config = dict(
    train_examples=72500,
    rotation_deg=10,
    arch='resnet_bottleneck',
    weight_standardization=True,
    widths=[192, 384, 768],
    epochs=25.4,
    warmup_steps=720,
    adamw_weight_decay_other_params=0,
)
Rows from block 8, named by matrix and row number. Each number is 128 + 32 x the weight over its row's rms, rounded and kept within 0 to 255. All counts start at 0. Numbers have three digits each. After the name is the row's rms in percent of the matrix's.
# convs1: 3x3 conv, stride 2 (model.blocks.8.convs.1.weight, 192x192x3x3, standardized in use), inputs 108-116, a 3x3 kernel for each
convs1.29 103:102097110115114090127111113122070064113110083138149163118130122114115143097092123175170161146140137108126161184178148151139113116119125170162133137105072148142105127162163097129098140157128091118109143112146080144115145140145135099154119145199
convs1.30 101:122116202101089133104124141118089116037136069096121151115140119094112137087107133136157181139110125139146165112150124130148132169141168143136164134154060135164097168167141163185167169192165139131075147126117119148164103098116078082133109130139
convs1.31 100:117130091109165087138174115137127139132126083153162142172144141157142143139115125107150096109136093143213147161118141150165144115106121131123092186166110179194098131129118145126123092131136115065142087097052120121139132157154118093174162126168
convs1.32 097:161128113139189182187142120135106122113135126127125082119093079130141117120127155134133132123158179144073124116122146149109101144138108161105139145117123196167087125109141156120126116114202153109095162084047110070100143097141144132160145138137
convs1.33 099:103125149080100114114118133082094113142084090180141165115115109136180165127097116083098131103104120120176135106122158149150167088120167143126165147166125163138084158122052151146090099126174125098133135115131117080138124085133141092123092091108
convs1.34 096:098074097099093102125149165134115080123183105170183157102122134102101068146069095091119117086155136137120152140115148107149096127142179117098097136132099129144109159127090127117109100108138121166100082104079110161143158115088117149142159171131
convs1.35 098:091137155113175162186110165146123138095152148049093106184166181201154156111106157127140158116160142116104137197187156137098139148107120165127129169143149208144132082117163107142126135062092076109095125173168095138051136112109154131160135111202
convs1.36 101:170178178173151163119149118137173189103159113133106111119143071140160129119127108149141139161148155131170130115127141147131110119071128122116143104083193138125113168139162159129148190150135148131128084102134084146148088111129102132098161148079
convs1.37 103:115141134120148194135111187143108152118096150076136154095155104115115150111158077145096135132098175143084128140119151152106115142109127146114148052147147090138183146119074145089078159114157113097125096116133141070138151129151138116137114102110
convs1.38 097:068109093110108128084137148141172112141159129088129104089146147112129137130142137080122131159151114140147121086079111051119073133089098090091089086109098081112168174156094102136079111077125179131144087110109081117101139186139171148181167154143
convs1.39 100:119133107141125111183134120079137137143127122100117124152143165111105134124099072130167072147133096084116158106108124087127059121084096164097122178106162196114115113095110118117113076113077135146095155125134140108142166139180138129129123087105
convs1.40 099:109135166055127161071078165093148123067198081128160124109110135138104148147149140144106156117101102121111168134114156126087049138086087123116095077086158106080171155146100112117082113089082140152151111138095134134157142121181151199159127132134
convs1.41 102:105141191119081199107109095040130144070064179132108144114170128117147116186109093152171144168137141192131158168126190155148136134131099169109178164144176107159175090133131158139153154117219111142181112120130120133093112120140143075163099112178
convs1.42 092:102077092134150118087112074185164154171189131136100149122116133123120117094092122142140176174139139132124125146177111146170127090046066166124089118137119121157109137135110177146168136185106103188125108166143139139090153175131129188181139138183
convs1.43 100:127144078152140101162158127226110153148137106146144167075149147126147143156198114120108112148094147128124108079111140135141104139109096118158114133199115115120140133102134159138100114133082112146193141171145182130180147147116115163134106150126
convs1.44 101:099097077140104174130173164134120124099149133134103112126155146129137078144125089164166119109120040138137144151142097110110085142116127144156100095098047109056084150099116129096104139093115125077086141088109126140133148139122098143129075126101
convs1.45 103:136143139078119171115149137172144191103107119094069088088144136123166152146148151156143104133133125126098094080123088095144147090121114077156173096135091138045117167186179114144207137101074100112174116094116121087126118119108117151101141128109
convs1.46 102:185154161131117107159090040121193189166132124149153112156169163128143155127147117104090085098096103119114124090097080138128138184200138154116138140131084159090061111135135141089099151173169148110114165124141104135054126126111094142068141132157
convs1.47 099:114062093159119155161094113117094137202153135131077133106133159120148140171133210133122140149087163112107141092193125094117115099114120137144139083065143124158183092142121167143105090112101156121127133125137116071146159131150120130143120094175
convs1.48 103:107131121087123141083073126125121129189147112137149113161155118158165129134135165150061112135139103139104120144109110133112074108132087079115037106144116159162088149154100127122114112119166118199106124124132142091142110136157139115117137089127
convs1.49 104:134129112158116097127058072138101107185125115159147190153139158115144177133150211157105105136151117158170141115119141105148149174139133120122094187148082177124037125025118161106163165169152168169096161141226121150176083117132155177143188127161
convs1.50 098:149132143143131146096090071094166119129174109059078114154116126117114166119136102146122168091162133111138138118100121099104117154158153118190159128093153067117125166165164151167127104163115139166182173113151107117142121129136164132127133146102
convs1.51 101:106109090126134142140061080142101105145075117089097102119096113126136119145129175080101107102121068132135146144112125150124136219175151089102074076075046103036053091112146072079117073095120181133095120105092150155118096131104109118119065118136
convs1.52 095:133110109140131064084135147134097120094111131080158159140142128158127116139113112096083071120107085178142141112102122101068063105119142104096105093110103084125122154162132192150108122107153145114163132126169078099130074088126075113097112160176
convs1.53 101:170169140106140107173142208129081126163088159158104120079122097113150156097086097100124117129138096155051124103102105088121134115136153107048065171094125135171145130160102129163142166136100119097085089123061153139130183089160089115141150101111
convs1.54 101:087126085119108118140128060106086095133103130147128136145126142124126133169114144108175159047118098107102101104112115005036146116128145080052018103109120112116069132127138165107138114159121157097102132146148102132153107150140113138086136104113
convs1.55 097:071140107077151198155149133107117096123036087149124048162106112120116114088089139134119095156124123111128127099072148116075155138154174116072152102085120127143102192150127137155157083113097129150120083097086083162084132136158116121136106071173
convs1.56 100:132118130145121133162140158055083079126101085136113127140082122109103133117101132094161117104110136159144156115174155103108105135169136104135114109128117123145067085138154136130191140159121081132101131150127160159151144111147124100178171149120
convs1.57 099:122137166175166158154135085150204106176165200140169168089125159140168146129140162109167143135170135139109143053158170151128155071101132122156145123105148115103153133140127103114139181126164144161138111137075182185136079093130149137122104083145
convs1.58 100:104142108170102119162162118133158153107122135123089092091150136153154133133112144143148137106172086147134129114119133161152105133151104128213135144054163139101168134092127143147118157132110113140118122123150064095181133133126100096097112099146
convs1.59 100:085103140118153095116167082056059085062107147111150144159120148151165098176150129146218199162138176136173145141078111186161160235210186143088101148130130108123156084149144087113093136093138115107102105118120110099122056104092103147138086111112
convs1.60 097:141097135146146138135147060128092094121107196086061078108155146124154162093144120120135161155152128106119125113100081124103093117152124137111134089146118096097105125171102132168160117133202152092111121134122129089087099137127123112106104120097
convs1.61 100:118074157133107188090146198115147157132091177135120150132119152132136109126112092117124185130090168108150119193104137166159131171145151063065197042123137114069128171120144155109136194136150134148117173124141139107155060150131104109154099158130
convs1.62 098:096139107081071137077144116108171125107119085167114118103122127192138158153141109093089073097107105151161109108108127122131119134194106094149136067118036165100119087155151190184179158098126094058095142108106075095145110082190094143096112146117
convs1.63 105:113111141151127106181160167137167102162135164161120124139125135171165148155123140108125116075077166089138144131096116109146155150166153104065114133132101137114148109129124109079135114111100198138117189130154052130114166088114128126097151082096
convs1.64 103:112140109160120102098102120120098154132144122125124150160163181117116076108138110130069143105093118148193225109088131097084116146116101118129139103065092129152177102096104162074067166140165161092130156127177212148217099144141137135125088132125
convs1.65 098:150097108135164091126134121136139125121125157104146084151129106143120144161101119129152152143132105100138080102133184127107132079097103126114123101118142163129113149152173159097106131086140106082091121096104142104142140087100127170070134103098
convs1.66 100:109097112161138134131122083097128174051017074093110112096151115118144073082088074099080072110119097093126145157139120153082082104071090137097157115101172098147127175159205133146153150148107113125169142115131071112126111098116072122070136135116
convs1.67 104:184082158158084145140144112139128126164112092164128122156160141170139134114155145138143127147144134169139162169165155135148134165184115097095085066099157122101101097099119145093111111161132090117122152139080098122033162122152164138133113159146
convs1.68 102:158137103128070148119080159128137127121117136125065057128116147149165122136159110122132122103128155112144148084104091074168116130173113098140104180143136123095107186161156128167166136093117136149093128126151103143086186166164189148102146101114
convs1.69 098:103053116078132127076054113087143134063131150103088099130152097130138150139126163154100194161148163125122116118106165109164079098075144057059109132079109076111120083052115130110191137104149120102156103122125088107108099111129104157171118087101
convs1.70 102:149127060118195068080135092154101122106109135106110165140154163142153119111141101150181205150165131134171163134192167071065106149148144120130131106099083119160164089147114145088100109089106099103097122072123102104101122118086115094102107116118
convs1.71 100:109116161096074146136100141085128128160164052106140143129145126125086117134148091104136123156121101151116087148186100128146112134112138135175157077056117053180069105095106135130109129158183137135101100115253131133105132150111099140112161125170
convs1.72 095:163115054124142059087104140151127118143092089143123159161149141103132144131105109129080112138112133080113119116152142105101074097068092141068112167185178101152196180188146148128214115190168125127096166143104115119108121107141123172143125114124
convs1.73 101:125139136148128141138155136147131081157171123094120118137137182136145166151161164127104119122092142120114089116100150157125162126129130096146138133097000184160121131111187121154209141114154155162179044080064131107104087110071115149127128121138
convs1.74 098:143082119065112127167094136096149134102105123117154140163120137108148127137104153096114160172118136125089109133152118108128081077103128059110063107076078077086028129063107152188112160120150176143141164201137180209147116175144158188141130152113
convs1.75 103:140157169135137150154144147169112156122096213147087134172077135125166150104135166109130156117178139117142140158120135068085135105158132131143148167137141124088136068167156094144208087153167055110128126117083139132128111110112097166124114137153
convs1.76 100:106068118165108160117156086150200138158134126121125136097118116141110133082096070102104154108116153133123140118127112116120100081095122122142130124140107039062081130153129130121159134168155144108127112166127124092090160134151157120115151165151
convs1.77 101:127122115132093112110126114133184133137178179195161162211103207164134152142154188163122163154123152167169176113163181117159147166127185099103110105108124121071128099109102092120136130113090129159141134142122150168111162149147158180190136160154
convs1.78 101:131125140163175122159139072172154173094128135132135132140117112125165134107112129149148118154116129123112087148127137118105173116117110184126167155117154127144054136123122139109120144198167137105128145089082089100128137126181127119128141142103
convs1.79 101:141124159114086108108104158125158190065112113109106132109121154130162129140106109153149179132141111164138150170060122098153131109150168138202122141106180144054114157120086116145071101128146153121196103174078167100103132092155141111140126171113
convs1.80 097:136183120158110103158115110124117101187152110115121108125102146101116106133121126149139115112164113121141113111110146097101144137122119111082053126123128120097098098106088193191083148117140191104119189214121161157156144115139159130112115089098
convs1.81 101:117051054083066138110147141145157147100104108135162144123171110116132110204131154159134144092134092181113150128140145133080129129087151129153103122129098081054082121139106107148137098108117155241133100186145060103143103097150165155160097147150
convs1.82 098:116152174147155159123169149122130145089117100125143129108146137132165128123140126111156130152138139098060104114075125132139116148092119107025089119087045098057117103066095125075088144114128123113163124062144119148164129141111124183070082140072
convs1.83 104:131161152098056143113163158105143122098141106149149136141130174147124144146141126110161109111120157104132108176100153207160096138054116152159128106050140111107111147120166131133133110125125130124120138099176101106171160127155125107134155117134
convs1.84 100:126117086091195103089061147111116122059122102097118098132128169123133124150140099117097081103117125143168163144117129128112110145120142158131181122134117117163138137135129109090086143148088082111126102087117122106076084109104156125142152217134
convs1.85 097:085128162093144124132089085096085104098074158102098163135161135131116154120125122066133104098108108156142127071118095094138104103168111054139118111101154121153136114141104177135132172130162147160132114118100129097105130125151082110141131119094
convs1.86 099:122094142119179147152161106141081114155142101141167185114149140115103130144120123110185100098094076133084139084113131123133097189145137182071149116055119121165097104120139160161129137118120155114183128138153148186188099177110130125129107100116
convs1.87 099:115106111116113102114091107126109097084085087094118126132112169116102100079089064123128096117150106108059071108133096122103107124146058135175166184123191169189169154133105122132119122126128099092096127111113080118142155113105142096164109101149
convs1.88 099:154087095101150133180117151153136101098071124115123103141137123133074138126102097127139122136125093109117117162175125137057138082102134172144129189192161177148087127117099107126164119103053150146117180175211124120122112074121123114135135093084
convs1.89 097:116157162152159157113107161106104142100112128193111104168119159111130156101144168096132080127078118116130131180174170120104100124130116136100139130076171121107119125105063092121085149138109115116083131144116135079073147116138077136158141103117
convs1.90 098:133155086149098111100123094068092079081153110103062070164133120098142163105118104093102096118115069055094108096092144084069154112135147136074117116105133091113149153108087116088060120068115128089127173139114105156166162137159106087107142114130
convs1.91 100:165120128139122115159149152094100132100155146152154122084099124080111111100122113070142113087105100062153150060064158118139160113120124169087137113152103138114142118115068122135126094150137142133118103137148133176130117151140166131172107161140
convs1.92 104:144105145168147169194162091134161150133112139161112137102130116093137139099113113118150142119139134118130131105147152079114137107062105129125141083101062083109111156090159174109152165223198130143119124178119157187120121139111131152132198138111
convs1.93 099:113163052069103041038060060133134080155095122126149154138122134126154118118117174155098123130127158119134152109115107112119107116141167137130073092072108113063127158147162179187058171140163102100104124110106098104113134163145155117160162157147
convs1.94 102:142146187153172181140227164122122105157165171111203133160110169126109115149176151184187159144093150160164167132126066096145121172158130116108128127145201090125145093139090139126146166159166128124071125093128063119093163175130136132140123138129
convs1.95 100:124161119131113142117118145139134155080111084113159140161128160165100142139147097152149131105125108132092126132089130155137107122084101175160149146128219085133127121166157139105096089155148160120152138085126112154135123131135111081083135119122
convs1.96 096:135167147189144203155161174169167174125242157163194142103126131115122117153123132119154136124154156159122140100075087111079101102090130079101118068143073075138097127154139100147129131127162150133132151073140093109126129167163144121151145146125
convs1.97 101:107132126113131122110134118127136152172099132099091153155101120136080111106157108162111124166143112120145107090064152082048153122077154148140126160090131121102119154161149175136134097142136118125136106184178105128142101119127195101097105126111
convs1.98 103:154155157169124114178113137095135136112151225116175190090138126149102135135116096069155111112110093141136102137074096179150154171098103133093166105159152130173097137080077148084116113073116144113143149123163070149130162140131119140099165155173
convs1.99 103:105131147094108119095134163170099148138125074101145125153171126098089131132154176084119126152165141123135142188145141135176156126164176120137140166118174138065091137150120093157102140117136097086136128140139147096147180108126183124136118092117
convs1.100 099:094092123098162100105113125142077096157125159095069089088134129104108195140121131066097087120097090110114104104134108143106084096141100109122166152075066121166091084146109120128136111086169172157150140182129117154121081093138056103076131106088
convs1.101 096:136088110117083120080110107111086107178179103171173088161136191140095191152145133128173131175135134162113144158150155149097180216166129126054083119074107106050086161077102145100120207172132114121143190168192149190114111106125149103151127162188
convs1.102 103:146079147118121101138081117082105153098049077149107098145127165119137133116151148134107099112109129139130127132120142134105104104147129122178104149147165132121159117124147096110092124091111102066113122097119145119117124064123103117089143086102
convs1.103 099:093102106154139144155196158073088109108070145153133118078097116106123105086142129120117084120118103075157128129096139136103135106088102084087077142179091116107140157129189077089151131114150132128156131110146169118145101161135105149146071119143
convs1.104 100:116146185140118113101073101165160115119173117118133136123107121161175121177184157106107142127157152124110118089138144139168166133149101118081104140136080039144095172100124131107137121138207127133141115179162106091186055087106126167156126119092
convs1.105 098:176187137112057123119145131151102138132083147109152145116096161140093159119117124182078135213107130110145071124081157116113124125167140128155156115115147098126118185194168124133135108180178181132144094109142136120125127084162148117189125129140
convs1.106 096:110095115109098168148117123120157176141125095140160080120086084103114099134158144138160153149115139108109093140147172107142113144151146124087122110120162114114135125106129115150161131113140135154167106093139105124109180077167129098108083127113
convs1.107 097:125160098084154123123125094095144117118175125132153130101168136131137175150153129125104078152156163141121076081119130130154171082154132118062115065131080139135154139149138128135108106120113105090090124081138096044087134076063130115100091120091
convs1.108 096:161122160126143225098113149096164106076176102146112138139127167165101108143124111145101143109144160171143145146059096121117108070132079132201088075114137145139192157123153106103101174154157096142104111112086110090161128121144136094141111159111
convs1.109 100:127147113091130104109114120113100096131144082084112117120085133117147120123150106124112090106164084132132150173104150144125193084137106095061112104161117112111102134162126123126128113121118080182173108130121134082152103136143053111144097098101
convs1.110 101:135100118133058060117140149134135105143109196150091077109111132116108079089099086157157148112178115167160133061132053130118101176133111144121170182128188139127147163158111139162180101104107128074193134151120132118209118099101125127172165137196
convs1.111 093:139100107145098125095081095161173186143158184135133149149137133150114139140115096102120165163176136162165120106078106143079133112101082140155154144113116163175127171119232158153177135177161136131144164106140151154136111127149130202151133196161
convs1.112 099:161159094096128120132114101177151150088081116116175174135051108123131131173178126186155115158113120152145134116131165064081157122099147090128066097044103117178124179118138128105104088178109193184177080120125079128097167118086148121154134136103
convs1.113 104:105133089112157089136116154141154117128132114086155114123113112103153065224157111176183172143202175116115146145134148121086113095108090115136145070163211125159152094195114131098096152128106136122166130108148118109129158123095085144118122119098
convs1.114 101:138183139119132169102164111129139155143172120158138135105114114099034136150119150116147124108122065088101065102110146097111115107143133160155157122162181101131149131110123169167141123168122135142169113083148093135180124148116130122091055147101
convs1.115 100:122093097110064109106045124098159145141166147055120098168162141128119136150157116166119118096099153150171203110154112134148123161150146140124124119111131118110154079144119136115142084133118124088143134118117149083119121098103161099144110149118
convs1.116 101:146164142133084150140092117115139125118153148097147131094160147144158188141171133193148132135131148168146088152145146117146133126180126113158117140090158138102138145177074168083084180115069158132103123111133192100112143121166146165132108165142
convs1.117 104:105095110121105089099114105135115068122077068157134154132174179187129121132103124084140123117123126117062111107125118150140136183149123118108107130098110123162090189097109117146117155183133156123057154076101117110106169149144149176142077101107
convs1.118 096:109120119118135133186078135163106104111131142150144140119103120136105088103150142108162117081052065084124130169160154195164114176145154139098114136099092151134092136118136144139111206163177094106149072127146094124113072124155186129143139139153
convs1.119 099:137134090147149117158100113148102080221113143140109113123148120132107132147135140103103108085085078109087082195125134119084107120116134152157202141160178144118183136124146180125137067077102127143114102061125072072071123093045144106115114157115
convs1.120 095:087112165103111109156157155129085124194132184156122106099113141108141115120134141153131103138120115111125138142134144119130166170098155156127127132109140100108096119102161130134136098110130143138122095129074121173070112133162118155161120172168
convs1.121 099:087116115111138124120168132101113129114180132134130125125164095139115119130123130149173135138137122132129141118101100138139135146080129120066195124052186141134103112096115121134146135179137142132083109121094147153138172143128186123146149160139
convs1.122 096:143070140156118144112087100062179081135184090122165191110084101118126116135111136149138137160116102129112106084124179130108154103172150098102106110115084107149141126116108176174131134109117136164143167129182104187193100140101129115141136065166
convs1.123 104:133163129119182128116140120099170184158136121100156152140166161059116204112211239162091149106118087139183168142141147131148169106141184110114132110122083148130120115136080103122162119153213132088090093089107140090142175128180112146119116150128
convs1.124 095:089091106085130104151142143166206164084106156135153212155142147187096125115105139109100103111140121131096075098117145160163186146139166115099168109110109128181149025137162092058109084065100111134145142166140155203110126134122126158138109188183
convs1.125 098:128153127110100105136105104053097117153127123125112086147172151133132088151142150110174121104142111090126143179154118137107076126080073189114096095085111152171187119136170141195121130126116107113119088096121127110085117156134092130130138154190
convs1.126 098:091062114077086108122089118110091102128152094167138124125094086080132124143135085087083117053118082120128127165122164148120122126146124147141134134093140166149216107198149143148170142109155113131146143103090083067118162097113149106166131111129
convs1.127 101:144122120103119122090113094114078199079091116147126166173158121181141179141129158150094161127136159159103144095118114117138094126101072162118139178182133138116153104107097157131140089163163100141217121112133086126085075149112096091103103062129
convs1.128 100:160136140139158229074105147114167106179169115090113065164155161140136147132173133110134137092151128131106120073091096116108145131118138103104159131119101149080038086087111151090105164116101101109102097142098091122145109117131118108159098103113
convs1.129 104:146160145127128148106099131185197090151139083157071132155124108117109150128133097122136166114113087100131105185130131128148124073110119168132153127055125142136087110171178125139107186154148069107076148128121129139118142134158092107154150121171
convs1.130 100:142091130132164089095158106109091124072126212062133146108148167152127101174145137162090084112121162123160150118148091122103111135107166197221204181135183116028112068083086099153179112120158077113115106120148143141091159115141097121108094112134
convs1.131 100:168147116181138152088140193101139121150147145127143170210159133155107147119163182152161136114140135119148135103151134184157055129144115173154157118107150101127167162159115114142152077098105104072139065098139095100108112079139165119125128120159
convs1.132 102:144089108115063167120156090099079089122074150126132144114119113114145109098133114137076056079102114082107101167116101109118097122081115120166132190163190143145118069127120119100093143075093090106096138101060134159091129150073112126071135117118
convs1.133 103:124062087085061070038048078154183163098150137159172142156130114138162150144081117128195116078097132099095094152119145170109115124124118119037094112112121092114103077098069106121043162158096207146141175133127114094116084136177127144119135164161
convs1.134 104:149178166136133175146152190119089161137103131113153173118121123130145118172159141120128155112149136123096081093112110121105148102119147083152116105103115100082153149177124094116146115092116155093193145162156106129135149199101137151131126127099
convs1.135 101:108120101149122088119080041172126117111155159089134082127141108132148167162137144099129108142112146113073091124126114146151134147142098153140148128103106144136136179113140139082141155099148145166120113107151047115161057096086088141149081086068
convs1.136 097:127109064177166106136121114123159106060126040177161094123128102127112165153127077152170107127124147134112144140082118145104156120099128046124153185100144121084123091148148151116144142126139124186151142157150139117151160149119157123191166162122
convs1.137 100:162174125170173209177185152151113131143071181069087135126136130146157116174110136104122105094124073134127122115129081109060064151162119136130122130116165122189123137113199163106154069083103126167130124145115142109124128166108157086103160068117
convs1.138 102:158142153134120198161145185137160110123156168090165161098116143103093118119122111128157124133110090133170139152149145091162084109172138100115095144110151160162147137129158133142146100093145101108098110121128107126079114155109170135155126170116
convs1.139 104:087154093120128112093112094118126069141077101131103108128100088087135161128182177152143106117113137116181100100097129113099109159097140110136122112117100092080189116106110103114113097117114125180142129108114123117122147144144117112134123144147
convs1.140 100:084087097126096114113089072127144144132097060074115102146106112117093092094093093113122062115113111167144125126172135107105098049073103152113123083133108087091090141089141080079097119106161157133146137150133163173136093075119074125072144116124
convs1.141 099:128139085104087029052160090171166158170098146103165154085091151072114120151147097139143143138106166165212155127116154176105140147097116124130178103086131116168148140158174150112161133152137112142157065137071067051129183178140188122144138169132
convs1.142 102:140124126136073080133136117084134146134071139183152161134091091172084111125110094109104140084133082105133130175102087119144087131124129124152104073121103078090060090150142173163167109165103124140103137136180139096186130090124109143164141127101
convs1.143 099:184068120121082131143037099175155159139135132111117110146141158148140134111101161143149159145144145133159208085144137081179129121149146164159134145142161098081094106142121165157106168210136140077095132103158102138121201131142136116166184148148
convs1.144 097:127080069189135138138079092130191128096128125097165181114168156107090098152162107079115091127108106126132105104175139144086121115116157165057099119187103134132130198147170162159147108121122129172081103142143100173147138134096143140120108113112
convs1.145 099:106080117132166132128142108166157115154104139121087112107134148088134167087130120076098145151157135162138115119085119071107092100105124124125045141094125116088085146121119140107157116102154104185100107169109156146147084129129118151182108149130
convs1.146 096:107083096123084106082133135080121161080110112088084084114110120134112095106122049117167104140137095106138079140150114154109104156146084118154114173143099124128117120062128078161106103109095113174133076139125125104198141158139157101131114187162
convs1.147 101:174126113153140124125157110109146130113152096084165186138095074108123151200132170125098139154129175177140204108143140147152164130158143154162089145099068169160127131123095124155148140186157130130122108082089103091145148115100188144123127166135
convs1.148 104:092134159137086178127143178123160089103174113125130148103091086116069066156102091155116141109152089153088142134106122128139120177176165125115186097122184127128148103117114139130094158127117131111114157126111105102037121120110126134132148155150
convs1.149 099:134099116145129145141078174181136150142127112139135122189111093120098109108169146135125049043132123091097154153109167159089135132090137142097052132103171161081111116147122106102090143104121158081136182096121132076127124129144083134095120100106
convs1.150 097:092120134135144119100124138149154081088082080068134110140169155156131091126165145108142156120140083109133106123106208129138178167128184102104085065094135076070065080093120067107106082143077120149020182143089143097096087151125173208140151130153
convs1.151 099:112099168087155128146136167160119167159196095134181086137110114113082127173056136111134123122125111155112137153169155106113137147153164029093078107154103104138080135160126159163055170177096082094186138160129140235150100111133116129129074129085
convs1.152 097:119114128112100162149153128119167111106132107107134082126131151105116121150109106145151113138123116150156122080104114048127098079085080139094070132087126128095154115098082122079149117118090111128100066100058128135075135133156170146117146124125
convs1.153 102:146128118133154201174137189108141141139183138218085171153126137079134116087072120118135088103123116107150128104139130102104109156079112129111133156127188152170175169144113117202130128121129117095129158141073159126121127174129178139127183166180
convs1.154 101:160168150119150153182145153133126126129101158161137070125147103085151088084099081145148134178142143096139112091163147093127107095113081120093170121100157104119098114108080118119093078084109200174173107123148120137111128102108121098102131136110
convs1.155 101:142104143113074142108120123151109131083037171068105174179127110122092128126111158157168144121103117148174119139136139083142145109053105152179173119097149093098142178153095146077079144093080100110146106105115137156192148169108104076128139168119
convs1.156 102:086125150121129156156134135066077069179126083131122152163177179137174166129116152133127130099176128156105136104146145075094155060108118174057088213102160171136112112128100111090105080105095140132155103098105131109139103082112123087094095111080
convs1.157 103:147099136068110122133051109141166071100100130116094102112127092151114192176106132144136095118149142150134074079132075123108061123154124102098108091111133089124125100143109113153144175192166150150144082182153142133198132147116108133103127146141
convs1.158 103:105126112163098166131142167137131206163145176145049059131144136074120107098104117124099092091149088100073085109112125126174136131105186177141111140104064044186111096099161086135108122059099107086157110116083131047115136130115094101106135117113
convs1.159 099:121105136127104112164098078153172132190142081112172149136137112137146124135116143145114127145137110109095110134129124115168120112143148114120145126111162148106186151188153175076173152132219167193195113129171045097134166178154155156198132142171
convs1.160 100:103135088100109098075084105128115087141140055145097080095100134109087075094092132115105114101115085091127137119100125123100138118138138136105134122069087114102092086134126128120119119040079171107147132122149143096158113098183140125161111137086
convs1.161 099:091077103158089065071113069118066056121134128093119080169142172167189158155165156103132130167198149135155143172124122189138176147122086072070096136121090075106079083078101127129150119131092114140122125096169118159138110091114104107101073093090
convs1.162 103:073170166116114169123108156116146168087103138143136089134123090092077121104155112077124076132160111122128116117113107126105130110132121138186109102072081130121068148098153139105153173042103081085065140096095131078124093105118118106087165128124
convs1.163 099:135096130205147124138151124169170076072179043091073114090150112105135113099133170134122115133110105139087093160160128121102156108098188117148133147071160141141158116115114103136124055112097193234152136095153210146150143122127089090123128163134
convs1.164 098:111144077149126119097153107181140146152129129131120107085117128129148119092080103131134147101136113097140140109116168102102111137046136105151133138106130110098082092108122121148141089074116121063101154052125106083110133149124115188095167162166
convs1.165 104:166176197175161177142179170117109095099088091113112162131106102156148161191200149128143127159115107128166159125123125132125093152119131103051155122117109147132097105142065104104144112071098113132122142081124167143131111141153145085097124119109
convs1.166 102:134158081128124115112136097157115193139116163125089118130076124154102107125055115109105128139132113124123094119129139136152173149178142163132124144132105100126133155198137056127121130120158163121075152107119169108099096099132132122153121135130
convs1.167 101:152157161123160142113115144105112077112081102126092125152159121152135136129168115144157186162153168136181181135145130135126130159158126111097092160174158123180130102139074136103098055116033092116079118119079013088086128122148155144143172141184
convs1.168 105:101107135134144122152151156126130136120131089129192151165210156148166099139093144100130135092142129149089117131108153104148123153130152144122086131114119147165190131094102105095078100116118193117081121065147083162187140152136170100145139158077
convs1.169 101:127170124114136127123164212129132122134167125130102101119110127138131118186163167130129146131155096122110148131159175164138115109063061060058132142135180131084145153093137170079081157082080156108137137112114187140115129113121131101113118134080
convs1.170 103:140153056119121086096098157133140126053114115121136093138098116130108110110091141116108097090133088131106076131123123140104082075123098106133125142095074062158148181110178178138081131132105070097111085156082075132113141128137129116097142123178
convs1.171 098:080081115081103136061110128114114134140113098127146153098125120108139134105174138154165132076106149119152093106135101155140069162152086084028106113140077081020087114183110132163165104154071114088164132136196155163155136152140134139101156154135
convs1.172 099:124161169137144155136143131162155139144121197114117072171151133174122116110115112158139091147136102123149149135065120109131144138123134088109122125140142111132151109179042132095084138094083139155123183136116131143134120101108119141117104101171
convs1.173 102:127115155163129145192143156130131181110148079145154166130139137192146135135181128139141061136084137065111115187120149147121088114123118139041108128118109190126133109111182137158089132134176069096148100124158170206119181139155092083158095147122
convs1.174 095:119147067145125129121120152169091194154105149152163104140102122143165132150140131115121141121115093127130117151130079131147142142134093120120093158099114099165092172118112127122143184142116131112080099035079086119140096144183094141159164136130
convs1.175 096:103142101117135133056084070096097118065075125082095118118138131144145150123107113150137162096118124110139115108132120088092116110087098089094094108130137098092104125109165093106168090117114143124156075112105101140159126155134109112111099094089
convs1.176 102:082115156097146113146128146136152122107156154089116077166133163164132177154131112109132174142111148168119106088134125104122091165130146114119126072131122099149150129153153146078168139110158085121121113131151132122171092132127113101121134137138
convs1.177 098:151131131116112155187114168107125132128137105128163143105100109142085116099092155163095118155104147138107118043077144100108137085068144136086089128077084081104124113128099195114149113094095130154169162127100077202113119122083116109149165120187
convs1.178 098:115117184115156116130107141155193109119094111139183131150164145106115081168103147137105119099136116091091121101110093072095103092113131137185166129132155102145134080113079120122090109140136089101097092107142091111125147150109149151171150140188
convs1.179 101:130104108175153127137120147168177130137112073151105097152151172158113114105151106168162135162095091161155155175150163147110113150102165144152111105143131120058121036079124171092124125069106091101140106120109136086104146118111168124092115111102
convs1.180 095:177154125162152129117154110130082140137106158147131145133118135105074130089113185099116090179146112147183105168112143096079131058131105155111152132166092128146106101086131119146152123126142131129128115156142127143135142111118088091080108122137
convs1.181 101:159134147123163115163150126159120145108124113105109132161099127129150121101130155117116113187145130115146110194199166172168223079139181099120154074129140089154174193094124124111086158157158117110141138142167107113138169143158175099149126157150
convs1.182 100:109107156086079157114148147121160098125180118094153088181130175121160130117158165141161160098127102143169182150162082156115159133129127088082104083083117075108118101123157069143204144172176136091159109099174097158153171139134113128117152150111
convs1.183 102:114100152157112146190126101125129110062082077120119134123140121125107115147122104140175160143148214195208172188178166147124110162164159149127108097091084129123138090120116085116094110144092102116102108137095106108128149093136117113120108124083
convs1.184 099:113116102068131146127175139140103095162101159153132149140108178157143182054105123134104097095177084124130111130114112114147087141157138107160142138093173132172148124144147112137134177156183126125151146130176120136180131120139092103079157144188
convs1.185 098:084141146143152158208110117149140125115160149172130155145151133097138105128107176110108137139099115171210159116085102085167142084079109130103106120125107146063109124117141116087066109113147143147174176130098192125141102139096126196125122196156
convs1.186 103:142250163091198171140215177129128103090087083130108104171150146131117120122105128177141115153165111146137157118136139120124143177177176080159095116150072141196122097079141082052131102074098092097069101097120081090116126103150112097103138143119
convs1.187 099:114169133139110082158101077105104109136177086114136165138132159115114139132081144075124133080097089135129134138115128101121090145041123159116093117114137112108155138186130146131192137127205135101113147189112087107123130143130167176169193192101